config = dict(
    arch='unet',
    dataset='photos of arthropod specimens (BIOSCAN-5M)',
    image_size=64,
    conditioning='class',
    objective='v',
    cond_dim=256,
    targets=['family'],
    norm='layernorm',
    padding_mode='replicate',
    pixel_unshuffle=2,
    blocks_per_level=2,
    upsampling='transposed_conv',
    muon_scale='original',
    batch_size=192,
    warmup_steps=300,
)
Rows from block 7, named by matrix and row number. Rows with one number belong to one channel. Each number is 500 + 50 x the weight over its row's rms, rounded and kept within 0 to 999. All counts start at 0. Numbers have three digits each. After the name is the row's rms in percent of the matrix's.
# convs0: first 3x3 conv (model.mid.2.convs.0.weight, 256x256x3x3), inputs 117-129, a 3x3 kernel for each
# convs1: second 3x3 conv (model.mid.2.convs.1.weight, 256x256x3x3, transposed), outputs 117-129, a 3x3 kernel for each
convs0.105 108:554548605532473543437439566520529453482499497484479539461414464567521484613580521534392490489461539559645593480462509501445480464457513524542553539530500513496483447409500501367528512446552519525516515535461512380484526523564494460552467518559496599591541582510493475522559520465466483457529483450486507476477511501507558551522530556554519550559438457
convs1.105 093:477567537495526579474467492517501482556498540542517550574599520566568512582571480528533422488492485435504466436473630506482538508457525640467553528500527466470508547507518512525571529496500477513523453478476437478503419526543417437515505523476430424606517424506481417495504454529564496506521548496419481473432507472453476516575493510548516493527551502
convs0.106 069:530551547493578506527467477523368516539518487522518536522491517582570555545558405410531452462494489559534446498562583540521470491429529563518492550478507518485441430491477478494507519566487458520426431401474568569410490533570486446537466442545504522428546505461539476487490485410451469538454463453475504506474582564477541604595503444487489431426536452
convs1.106 032:480533479481490439485442402530456522563477504561582567464466463397416398392418492534486484532492462503509508533451473455450472523460450462425512419456480446499485436575424503547511514519553505454513462484514492465502451463505442486517474501543565626537582547530557505545546525513467452460549580525497569584502543555487484521611584540575567531566474484
convs0.107 112:417444481440453524413521463469489454536498402554470424394522466500526498440485530445451444482507498473466474471621534554574503534523498487496511519527507508559529488587517456529437338492455415478455530495499593424525453464535507554519558549608537481536452549530504487532541537585573502502568537501530533495538525491543503484526586500496465591462531475
convs1.107 110:476560544451383484466450502500540461503486445552512530508453398506417550503471535455520413541463500538562436483495523575498459549409407533512517421424421410520474589489530474459492536578469541505427465457518514477520453458537557473519513507490565503502511530542395439517590470461632524551499496535513483427533543464473500509434508514485455469492498452
convs0.108 099:479521450457551579429429567524528489534489502499469519464478551404538533522578594567541489484517543524540474464511487451492523418542591503494497533490464587565520579524612442484469540463526508587561517525530496476638536505486532517554531478509535484544526453545457462507523516560518462436580496493490434403497528529525461556515539477505476463588594541
convs1.108 076:497523590505448532488450506630565480631559459597563519426575476488568544545619598522387531468384517444452519529513474515542455517552489522578497501539485524478478456495439470536523521511495602560529555535537556519536425523495496541481438482539391379442400365455443400394538483441508488467450490449501476532518512486530506411475503380430523407429478488
convs0.109 062:482496478480536403499536473530455501484479484498508577518455428505466453537579540507557555573563513516512570444550566503577501542567520585548479556463482575500534535605499573572459528595538478532501585417525517467538451462435557521555605543600489434485486465540486488459532580474582455520500520556425537502425513399436524513406461566419425488471526410
convs1.109 026:428452460539504473526475466385486511401512507448456448387376450511462525462470449273497359420517426445456515458410407444394417492480480482481478493462547532512485582482528606461502542506513554507474505562443442543495478520512428516521452414496551524469482493510556549478408475523419427456408403518518436496518407518469478556517531488520450504509474456
convs0.110 094:471524534473497496452493450523477539473548449466493418476470445406481539509457430579589600489529510496466452529573504534482511462457496492488521549540563483516526544430474519502508550511584494492558505608476465524433520506524482513514518457496575582565588581579573602470460459477557579473559492579539515542558491565464441452459504505445521455465428462
convs1.110 063:513468470488462537501437494476436495461452499568547497580605563538550569617609564499484503475616555472503473583572577518524504522450444587585528577509508506511528465481430486529421476504483438430461551483412473474460540589525584530505524490491517491506448491510378465429493399414506426414505444535509511514516554540533527463469499510491520552452471505
convs0.111 103:455470450506527510454578541536442423518487492470479539471506482557510478567536558562504610537575555639606553552506512492491496490477492457501517468502507503467417389563468458562500474452505545608531577527508590550493522456481528608538553563589499465504522461585502548573457421466468426488470500507511433494511490559525472525546600549499431486458424457
convs1.111 099:519496549500454523462510563588533548526510521579523513425480454573539514538566515623528479477463487412500535526605595564555481601570545502567476538603609496613542455601573525482529496536542605512562498518586464482495377465502429469492466446277518459500460501476583560601499520472611568529556560500538447542496452553471442471449559537519530420499533491
convs0.112 102:486436504504500499414466495484538438492497465559539546491526555491504442496500489452485537472464551438405516506521476494481499513543525442526491513517503578592544471540538517524460559535477452433461531502460505503456480519468475512504454510493491522525518549565470466470522505436554499391487446370480450516481493513486469470470497494426497555532599630
convs1.112 093:564535468563512490535548502512609478542528476546478533403487527467475520535480534580545437547490520556533523530491548589571597579592637532452520469468496457501446548482534548520529565548527425470483408404473406415459545491488570553562554555562514464512472475524492555519596519567621586552585539525517602502544595537504516463468475511468427543488490474
convs0.113 113:449530529512525452560523441473490466501517497506519589482505407512515435522535506522483477522497519534507522521541511538524479529503454603618604595552562590582559464482518497540520513514550452526567418498524484518500468491463474509485464467490530513498512512554448433480569506506531489496499493515473483477454416437475430426555495510557496504515485476
convs1.113 118:591545582555495554545470552377457475420499458472539494542565531500549534504567514526510503532487506566489495557493481546486502483488482498465520485535526512482557396446441405441444427419459585578595586525587604584596535481546534447486508434466592609578618633625565533620478475448515517454520515453466451405442502490493587524522496457453430368483456406
convs0.114 077:457509471491520516541483509484457465584511476478509522569530468501473400531543405533499498481546590457523591502525577521512510495498516487475497469522449504546504485505517430543516361514571438414488511423459577479469449400530523533544497483523573549450543507459513473398547517477466527454463459485485478433462471466445425431453466395421478438540492515
convs1.114 037:487488498500500452490498462487542481480474469488505457473434450507485506481508527430448496369408457454518511522520500520440491513505453519504552501542533488463511438481527488437556463473505516513545586546541493532504515537493490539482449473501554532498513478466548502479511536454493522469486504474462515535474492564491513510535482513580493552557552616
convs0.115 087:548439422537451533541480469421405425410442476398427421560652546598537525511451439611645576544486501479468510504493551490484509561538522522483497511519549517547514601534526535583613544551570481540582488527522466448524488480486502539480568506484620558481508481490472452483507551497374494493406501473486498587542573558559620597477482452477576431612552489
convs1.115 056:531497474445488442430427436577546562599592549578572495530491515571492500600513563524515455500458519523503496475464469507483414437476475495480441476448411424450509536507546554467519556446421472497498450483495400482467529490440525485511484468408577519521540498476500437488549533593541601652458479519534530521447511486436482517444432496413379461464491538
convs0.116 084:501420484543474490545470514491458485544543536522560514602489446516446480503384465584549473609583520474544567517546470394376425390448452497538526460535614533531521498498591539597605532559513500480539548501539547495569530570547497584589522544608488560528549536527542632577506540464475509512518505545596542493506540532504510557436538537463516520533553540
convs1.116 047:562506480514508475422450489483439438515416386562515471545555479495558514601567521465456575510546526452535588527551561621562603508503595465511479480525517447472469461438494539535508548523527405486452469535504461478441578514557455511448460548513539475497561489516534465476453493462407366400486466446555578503492519471493518460403419399511466451539515515