config = dict(
    cond_dim=256,
    targets=['family'],
    pixel_unshuffle=2,
    widths=[64, 128, 256],
    scale_shift_norm=False,
    attention=True,
    muon_scale='original',
    lr=0.027,
    batch_size=192,
)
Rows from block 2 of a small class-conditioned image diffusion model, named by matrix and row number. Rows with one number belong to one channel. Each number is 50 + 12 x the weight over its row's rms, rounded and kept within 0 to 99. All counts start at 0.
After each channel's rows are labels from the 100 images, of 14976 (inputs lightly noised), where the channel reaches its highest value: "strongest on" is what is common among them; "patch colour" is the nearest of a few named colours to the mean colour under the peak. Only what is clearly more common there than usual is listed. The data: photos of arthropod specimens (BIOSCAN-5M). In brackets: how many of the 100.
# convs0: first 3x3 conv (model.enc.1.0.convs.0.weight, 128x128x3x3, each kernel summed), inputs 64-127
# convs1: second 3x3 conv (model.enc.1.0.convs.1.weight, 128x128x3x3, transposed, each kernel summed), outputs 64-127

convs0.42:59 48 38 51 53 48 77 44 45 48 63 59 50 46 43 50 48 45 34 42 49 49 40 47 48 56 53 73 47 46 43 45 50 51 49 58 52 51 44 45 57 51 47 46 54 62 47 74 52 51 45 54 47 59 46 41 38 51 48 72 44 51 52 49
convs1.42:56 52 46 48 35 56 54 86 61 34 41 74 29 44 31 56 46 50 61 57 50 51 34 60 66 58 56 44 49 55 42 50 50 44 46 51 48 52 50 38 67 50 59 51 26 50 58 99 72 42 62 49 32 51 45 68 51 48 55 47 45 43 65 47
strongest on: order Coleoptera (48)
patch colour: brown (45); grey (29)

convs0.120:53 37 53 41 41 44 43 44 37 43 45 54 57 68 35 55 51 47 72 45 37 51 30 58 31 36 57 59 48 51 44 51 50 43 76 39 36 49 53 65 52 47 64 57 76 38 75 14 42 37 42 45 49 60 40 45 34 57 41 42 60 44 53 54
convs1.120:42 56 47 52 36 58 49 56 53 29 53 41 48 50 56 50 53 44 37 77 42 41 51 70 64 49 51 65 54 52 39 57 49 57 52 49 50 46 51 40 38 61 26 50 33 71 31 95 36 36 50 43 45 57 63 58 56 48 61 42 51 43 58 59
strongest on: order Hemiptera (33)
patch colour: grey (28)

convs0.1:58 52 42 74 53 53 49 65 51 57 63 67 48 79 53 66 47 44 47 62 51 37 41 59 55 49 60 59 58 73 31 43 28 79 54 56 47 55 10 19 33 52 65 64 41 41 31 63 57 51 43 54 50 19 55 52 52 43 19 41 44 54 50 55
convs1.1:56 27 48 70 58 56 38 44 45 49 48 50 32 42 49 42 32 36 47 60 45 60 55 47 54 32 36 54 75 65 38 52 39 65 46 49 54 55 31 67 64 42 48 48 44 42 31 43 71 56 63 50 61 66 69 37 38 48 50 44 50 52 55 45
strongest on: order Coleoptera (80); family Throscidae (34)
patch colour: brown (58); black (39)

convs0.95:58 51 53 45 48 48 34 58 46 48 40 47 51 49 33 59 50 50 40 51 72 47 62 45 50 50 51 03 63 51 45 47 48 44 37 50 38 42 53 52 57 45 58 63 32 47 66 20 52 43 39 88 66 52 46 43 48 62 56 30 58 51 65 29
convs1.95:69 48 57 62 47 42 47 52 61 60 42 50 56 55 58 54 46 38 62 44 47 47 61 56 40 59 41 30 36 43 41 63 46 63 48 43 65 61 49 55 28 35 31 52 56 45 37 17 61 74 57 63 54 44 55 54 46 18 40 38 46 29 22 56
strongest on: order Lepidoptera (40)
patch colour: brown (75)

convs0.49:55 49 26 30 52 48 48 43 58 48 26 35 55 56 48 62 40 82 56 51 52 40 47 46 56 81 72 52 47 33 55 65 27 42 50 48 47 31 36 34 37 61 46 61 36 47 46 46 54 39 65 42 51 58 52 27 49 50 58 41 78 67 35 55
convs1.49:31 62 45 60 45 42 58 62 41 49 32 42 54 36 57 58 40 26 42 59 45 46 54 49 57 41 39 54 64 56 18 37 66 39 58 59 47 55 54 60 87 42 39 55 67 47 31 60 52 31 54 60 54 73 46 63 57 45 50 48 40 46 40 60
strongest on: order Coleoptera (47)
patch colour: brown (74)

convs0.47:47 59 47 28 53 59 62 59 70 55 46 52 48 48 61 56 42 68 81 52 61 44 38 48 57 57 36 40 40 52 40 50 60 33 61 55 51 50 59 57 36 47 30 41 55 72 61 54 47 75 63 46 43 56 66 32 33 43 72 51 65 62 42 57
convs1.47:71 51 43 54 72 57 37 55 72 46 60 46 72 54 57 46 73 38 57 37 58 39 57 34 60 54 60 43 46 40 38 53 61 58 54 49 41 59 03 45 46 56 52 54 39 40 47 33 52 35 71 36 34 48 50 77 43 55 42 66 50 36 36 50
strongest on: order Hemiptera (39)
patch colour: grey (51); brown (35)

convs0.112:64 52 58 39 46 34 44 40 27 38 43 46 44 32 35 60 49 51 41 58 44 59 56 63 56 25 35 49 34 47 30 56 38 36 48 49 51 41 34 38 72 52 48 42 61 37 38 60 53 37 63 44 24 49 28 46 72 50 65 43 52 53 57 36
convs1.112:54 51 42 58 45 61 51 65 67 49 44 33 53 60 47 39 47 42 58 48 55 42 36 58 27 58 76 38 59 56 51 49 47 25 30 54 58 43 63 47 26 58 49 58 42 59 65 59 26 44 67 35 70 65 80 48 16 51 46 43 34 28 41 42
strongest on: order Coleoptera (47); order Lepidoptera (30)
patch colour: brown (60); black (40)

convs0.14:55 64 43 04 54 59 60 65 55 53 45 60 95 44 62 49 39 59 50 61 55 47 44 37 58 26 53 55 48 35 55 63 51 44 46 59 49 47 77 38 37 59 36 65 64 47 53 46 30 58 55 50 48 43 37 65 77 56 65 45 65 33 49 61
convs1.14:33 48 58 06 48 42 60 47 56 53 59 36 60 59 47 54 67 65 50 49 53 56 67 47 56 42 54 46 44 06 52 56 64 34 42 43 58 37 75 49 24 39 57 53 44 61 70 63 20 54 58 61 55 40 51 60 65 41 42 53 43 55 55 45
strongest on: order Hemiptera (65); family Cicadellidae (28)
patch colour: grey (60)

convs0.99:59 54 60 51 65 52 41 42 57 47 34 58 47 66 39 50 25 56 67 43 52 46 58 56 42 58 31 35 57 46 70 82 48 49 59 73 60 48 45 57 58 38 38 38 51 61 36 79 39 33 46 37 48 63 46 40 56 53 54 39 17 63 45 34
convs1.99:51 51 51 52 41 42 42 54 41 48 43 54 42 40 46 51 70 40 29 71 55 64 46 51 49 43 53 43 32 48 18 18 68 51 33 43 48 51 56 38 37 52 69 45 28 52 57 34 54 57 50 62 40 41 70 50 43 46 46 49 67 65 50 44
strongest on: order Coleoptera (60)
patch colour: brown (47)

convs0.18:43 47 21 28 53 42 46 48 58 66 22 34 69 52 57 50 37 51 53 31 65 37 75 29 18 47 32 74 43 30 63 53 53 25 55 57 53 33 72 49 46 61 40 47 58 59 65 61 46 61 76 64 55 49 50 52 51 31 60 48 58 43 50 57
convs1.18:50 48 45 48 41 58 44 46 42 61 77 41 50 34 46 46 39 34 39 44 56 47 47 51 98 26 60 57 50 33 42 48 27 37 61 42 57 45 47 47 42 38 38 72 40 45 47 58 38 37 45 47 51 44 63 35 54 51 67 38 34 58 43 50
strongest on: order Hemiptera (40)
patch colour: brown (43); grey (38)

convs0.48:39 59 41 37 71 57 36 57 51 00 59 48 38 37 62 48 57 53 56 46 52 59 62 51 46 35 59 48 66 59 67 45 43 54 62 56 54 52 59 32 53 30 44 59 42 31 38 58 64 33 46 39 69 46 57 48 49 62 72 57 24 27 64 49
convs1.48:53 48 57 57 21 38 51 36 49 97 51 35 53 66 49 65 40 57 53 59 30 49 52 44 58 56 43 58 60 28 40 37 62 51 57 44 41 43 52 49 57 56 48 48 56 46 84 37 36 70 47 43 62 40 43 50 35 36 40 42 71 61 35 53
strongest on: order Coleoptera (38)
patch colour: grey (57)