Weights of a small class-conditioned image diffusion model.
Model: 5.49M parameters, 64-pixel images, arch unet, widths [64, 128, 256].
Training: muon at rate 0.027, 15200 steps, batches of 192.
Data: trained on photos of arthropod specimens (BIOSCAN-5M), 195000 training examples, 15.0 epochs.
Rows from block 8 of a small class-conditioned image diffusion model, named by matrix and row number. Each number is 200 + 20 x the weight over its row's rms, rounded and kept within 0 to 999. All counts start at 0. After the name is the row's rms in percent of the matrix's.
After each channel's rows are labels from the 100 images, of 14976 (inputs lightly noised), where the channel reaches its highest value: "place" is the part of the image that holds the peak. Only what is clearly more common there than usual is listed. The data: photos of arthropod specimens (BIOSCAN-5M).
# convs0: first 3x3 conv (model.decb.0.0.convs.0.weight, 128x256x3x3, each kernel summed), inputs 172-255

convs0.115,098,196,223,204,220,211,180,200,192,190,212,196,215,193,210,216,208,172,203,213,183,189,187,193,184,215,208,209,189,197,180,214,214,244,184,215,232,207,213,176,193,188,179,211,212,186,194,148,214,216,233,204,210,184,215,177,219,193,201,173,194,240,222,191,205,179,189,183,181,182,190,200,201,194,186,201,167,190,210,215,227,189,196,231,194
place: middle left

convs0.66,091,194,215,185,186,199,226,188,195,206,225,193,200,209,203,177,177,178,198,225,190,194,177,197,316,205,196,212,223,186,189,223,194,195,184,190,179,203,210,209,192,180,189,174,210,204,199,200,203,222,215,194,201,190,206,215,217,185,184,173,199,203,197,207,210,184,191,176,174,212,198,199,186,215,178,196,188,200,217,196,193,196,180,196,206
place: top right

convs0.56,097,204,218,213,197,185,208,196,208,204,190,193,181,226,209,193,214,211,206,197,189,208,211,195,196,192,204,193,205,189,244,207,204,182,217,217,208,183,194,205,196,206,199,213,191,178,225,235,214,191,200,206,211,174,185,200,210,204,176,209,201,181,211,224,190,203,193,201,250,207,195,209,194,195,217,180,232,197,214,195,204,199,215,181,192
place: middle left

convs0.54,093,203,199,203,183,229,201,216,191,179,220,206,191,187,196,200,198,183,197,182,212,200,235,172,99,193,208,195,216,198,180,164,220,194,234,205,218,223,154,189,207,221,177,241,218,193,203,181,197,228,179,221,192,217,185,172,189,189,203,214,209,202,210,204,208,166,236,224,198,170,188,191,209,194,238,196,225,199,238,202,191,192,222,191,186
place: bottom right

convs0.124,085,203,196,226,221,233,227,225,206,195,157,209,186,201,185,224,208,198,227,222,181,198,189,181,236,205,207,219,204,205,189,222,177,219,192,183,148,216,219,210,197,195,166,204,191,185,200,218,196,206,184,170,231,197,168,198,195,186,196,202,198,226,200,182,182,208,217,177,215,199,177,210,216,204,218,216,185,191,224,163,219,224,219,212,199
place: centre; bottom centre

convs0.117,080,195,199,202,199,236,170,188,179,208,182,205,208,195,181,212,202,201,195,174,204,201,186,183,186,181,211,191,171,195,179,172,181,208,172,190,247,209,219,177,210,206,250,212,216,210,224,195,221,226,195,230,180,221,187,187,198,189,211,207,173,192,184,217,203,207,224,188,161,199,217,203,183,194,208,197,180,203,193,205,214,177,205,232,182
place: bottom left; top right

convs0.9,100,187,186,231,205,176,187,186,184,203,196,198,239,175,195,204,168,182,168,203,212,201,189,189,187,211,204,207,210,184,204,199,224,200,161,171,227,225,190,168,181,227,205,220,239,214,171,199,181,209,216,182,180,191,184,239,192,194,213,189,202,234,177,193,202,186,180,208,259,194,185,192,225,209,201,212,173,211,192,194,224,162,177,211,212
place: centre

convs0.102,110,188,209,184,212,198,192,173,183,188,201,199,234,205,203,177,200,205,192,207,206,167,193,189,171,222,199,214,184,193,194,197,186,225,178,191,222,199,170,192,203,186,210,211,199,185,208,179,214,246,221,237,214,185,208,232,204,205,237,182,206,198,203,190,183,201,192,206,183,180,182,206,190,205,191,190,171,214,228,197,206,171,187,192,203
place: bottom left; bottom right

convs0.1,117,196,189,179,175,152,194,176,204,171,198,187,209,217,209,189,203,207,187,213,209,220,220,202,210,218,218,205,192,200,207,188,226,185,235,215,179,205,189,227,212,217,199,192,207,230,206,166,206,181,191,211,188,197,198,181,194,204,212,190,238,152,213,193,312,199,207,177,188,191,213,181,209,199,165,197,233,208,183,188,197,226,168,156,195
place: centre

convs0.18,092,214,197,163,191,174,235,187,208,207,187,212,207,196,199,204,211,180,170,194,189,201,203,211,227,199,201,179,225,208,160,193,199,221,170,175,154,214,247,239,204,181,187,192,184,199,209,159,194,204,172,236,168,210,245,251,209,203,195,233,199,183,214,200,226,209,184,237,170,163,227,203,204,226,182,216,209,181,208,207,194,178,220,161,188
place: centre

convs0.52,091,181,215,195,213,182,218,171,178,197,222,201,195,198,195,213,203,205,201,223,207,214,236,174,176,199,213,201,189,207,206,235,197,233,166,179,177,203,210,195,202,185,192,203,199,213,191,176,230,181,226,223,217,184,212,235,199,192,194,173,206,236,212,211,217,188,181,207,195,180,201,201,229,205,193,198,194,207,218,193,224,220,175,212,205
place: top right

convs0.57,088,195,234,233,207,224,163,177,183,199,199,221,193,214,173,197,201,181,193,212,197,209,184,223,205,196,221,200,239,207,203,205,204,161,181,167,217,213,235,220,195,197,196,206,212,186,139,159,200,184,199,158,199,208,207,205,189,196,187,230,197,239,218,221,191,186,195,174,233,211,175,180,223,182,196,226,227,199,213,170,185,198,184,217,205
place: top left

convs0.24,098,203,256,173,227,221,163,188,177,232,214,225,192,193,227,218,178,177,204,184,210,186,178,228,176,190,174,182,226,184,205,191,203,184,172,204,250,207,230,192,175,189,185,236,198,227,163,200,209,167,216,189,177,217,202,257,203,201,205,223,189,236,206,194,179,222,160,180,205,200,178,201,193,242,208,202,218,222,232,173,189,189,187,216,193
place: top left

convs0.79,102,221,197,209,205,239,179,190,190,204,189,202,182,187,202,211,208,203,200,213,187,201,233,172,205,207,199,172,186,185,197,228,206,178,185,210,199,217,173,189,205,195,213,172,224,214,203,199,175,188,190,200,211,188,198,191,206,208,198,193,180,228,202,202,179,209,207,152,231,223,194,192,209,181,215,196,174,185,215,202,208,198,189,171,183
place: bottom right; top left

convs0.2,098,193,181,190,211,232,229,189,196,196,190,211,199,196,183,179,208,202,203,177,200,200,208,211,208,203,199,183,189,192,252,210,186,202,180,205,190,160,203,165,189,208,195,193,201,195,231,230,229,225,185,218,161,193,204,214,187,202,175,226,219,182,199,192,216,199,203,227,206,213,198,198,185,184,168,184,220,180,184,230,210,203,198,214,212
place: top centre

convs0.43,082,219,214,190,200,223,211,202,209,227,176,213,175,225,209,227,178,178,203,203,193,203,220,187,184,198,164,214,203,206,214,201,178,199,186,200,192,197,203,235,189,178,210,219,198,180,215,228,193,229,187,185,182,204,209,251,189,208,209,214,181,206,223,176,163,171,204,245,216,173,219,216,174,186,189,208,197,202,216,187,203,279,202,253,194
place: bottom centre; top right

convs0.40,086,230,179,208,215,222,228,206,186,219,191,211,173,190,213,211,215,227,192,145,191,189,182,226,220,203,166,210,234,202,184,187,218,221,213,207,201,164,198,185,187,216,200,199,208,204,216,223,209,219,180,233,167,197,209,213,219,188,191,186,199,195,182,191,175,214,217,185,191,183,202,192,186,199,216,188,205,173,161,236,192,177,220,200,203
place: bottom left

convs0.105,099,183,208,217,206,203,185,180,176,217,197,191,188,201,192,215,200,195,196,192,144,204,188,238,208,185,214,187,213,193,195,206,217,184,234,183,210,204,221,164,192,202,206,212,229,187,164,218,182,165,196,240,194,200,209,187,207,196,199,211,187,220,189,215,161,192,200,174,218,198,193,189,212,207,195,204,187,213,180,210,169,152,199,190,206
place: bottom left

convs0.71,097,196,198,196,177,155,140,192,169,237,199,203,224,201,201,183,191,202,177,250,183,222,216,166,297,199,180,202,218,186,178,181,198,190,210,203,171,208,171,222,207,190,189,200,199,218,199,231,191,233,197,175,179,200,210,242,216,210,246,183,201,189,176,230,219,181,202,214,186,205,199,184,179,186,184,195,199,166,200,184,190,199,195,164,203
place: top left

convs0.21,091,194,223,189,173,185,186,180,189,220,206,198,191,212,206,193,176,199,197,215,189,221,223,189,184,195,202,217,195,208,196,177,198,183,198,191,166,233,183,231,212,216,179,207,205,198,200,117,187,219,211,195,198,197,199,179,172,201,194,226,193,195,217,183,203,171,247,197,136,177,227,166,218,225,185,223,184,192,217,189,203,234,206,195,214
place: top right

convs0.7,083,195,212,162,206,257,211,210,191,214,217,204,219,211,211,196,183,186,204,200,189,217,202,221,202,200,216,194,183,193,190,195,190,177,225,188,190,227,197,185,191,212,187,206,229,194,205,257,191,200,195,190,220,198,186,156,176,164,199,204,210,207,217,191,194,174,221,205,205,191,196,203,202,186,186,200,196,181,199,225,204,232,192,203,208
place: bottom centre

convs0.63,096,202,211,205,203,246,206,221,223,230,206,204,199,185,193,201,208,194,210,173,174,216,170,230,159,198,204,206,198,204,186,211,203,172,240,193,205,195,203,181,221,213,209,210,193,178,174,201,164,193,188,219,199,216,198,168,194,204,195,222,193,229,194,177,187,218,206,169,204,198,201,190,214,167,208,192,186,226,210,228,208,193,204,192,230
place: centre

convs0.88,093,190,159,248,205,212,201,203,193,199,214,179,234,171,209,194,210,206,185,244,220,195,176,238,267,231,183,204,205,225,234,145,164,213,204,173,216,204,189,156,183,221,196,205,223,207,192,155,207,208,186,170,218,204,188,278,194,207,221,166,208,199,199,206,177,214,170,184,180,200,172,223,195,180,214,224,198,171,157,190,218,186,214,201,220
place: bottom right

convs0.4,083,195,202,214,179,153,160,220,169,169,183,205,190,178,220,227,169,192,229,158,194,181,199,182,207,211,170,176,224,209,128,203,232,213,198,214,203,202,168,223,182,201,218,217,194,226,167,214,229,177,184,174,194,216,206,171,236,199,162,185,187,191,183,210,209,198,205,171,152,178,215,216,218,207,169,186,202,199,171,218,229,206,193,177,192
place: centre

convs0.110,082,199,219,237,189,174,151,182,193,223,194,196,230,214,200,165,210,215,194,207,180,196,220,180,207,203,208,211,188,187,202,179,198,183,167,196,225,196,193,200,225,189,237,218,213,208,225,164,205,232,204,203,207,206,198,174,190,192,185,194,199,207,190,181,210,198,199,185,219,214,196,202,220,185,204,209,200,206,212,188,242,241,167,215,197
place: top centre; bottom right

convs0.29,093,224,199,199,240,219,247,204,232,214,204,187,212,206,196,222,199,199,201,182,194,167,170,179,220,212,224,202,176,212,233,260,231,188,179,196,227,196,194,185,208,210,218,204,213,176,202,178,200,209,180,202,192,220,219,202,197,196,226,153,201,213,215,212,202,187,189,200,131,213,216,192,193,168,156,186,183,193,193,203,210,218,216,212,214
place: top right

convs0.107,088,178,207,214,203,202,191,180,190,188,171,187,174,196,190,191,201,203,213,204,203,190,201,226,183,200,189,204,222,216,156,218,219,201,193,202,210,190,202,196,223,208,187,213,194,193,184,153,191,194,187,188,205,179,204,227,189,179,197,214,198,180,213,179,226,196,196,149,187,197,177,183,190,150,208,215,190,180,201,199,183,209,199,202,197
place: bottom right; bottom left

convs0.113,188,212,238,172,203,193,189,200,207,182,223,232,187,191,206,202,207,177,199,252,190,177,225,189,227,204,206,165,180,195,207,247,215,170,198,196,225,241,176,183,230,202,180,203,165,208,103,196,206,131,186,134,217,209,205,247,182,202,229,231,212,233,220,201,168,217,153,180,194,195,184,195,233,205,177,209,215,217,252,131,178,177,196,208,200
place: bottom centre

convs0.58,115,221,199,160,217,214,205,184,198,216,198,210,170,212,220,232,169,183,224,142,217,229,176,198,199,197,170,203,199,205,169,212,213,222,178,215,205,185,204,258,186,188,208,200,211,203,225,227,211,237,184,229,179,247,244,201,224,220,178,191,193,191,170,181,203,201,213,188,153,194,223,200,190,249,189,184,182,200,170,218,219,215,173,154,211
place: top left; bottom right

convs0.37,100,205,137,180,217,223,204,198,244,214,207,195,192,210,193,181,195,216,205,172,206,192,196,241,237,202,198,211,200,202,182,218,209,200,192,223,173,192,234,210,206,220,208,200,186,199,200,227,204,233,200,218,198,193,225,189,197,202,167,186,238,187,193,202,240,190,232,173,223,208,209,174,185,180,178,216,183,195,170,228,184,147,202,185,186
place: bottom right

convs0.87,087,196,165,250,218,197,203,190,179,174,220,193,209,224,209,189,173,219,200,205,179,197,195,223,214,213,203,241,226,203,192,183,203,211,212,189,210,231,233,195,209,216,188,215,217,211,178,188,223,195,211,206,233,202,204,169,204,196,193,232,204,203,216,228,193,183,205,180,184,207,190,180,212,196,213,218,159,189,203,191,212,160,197,193,226
place: top right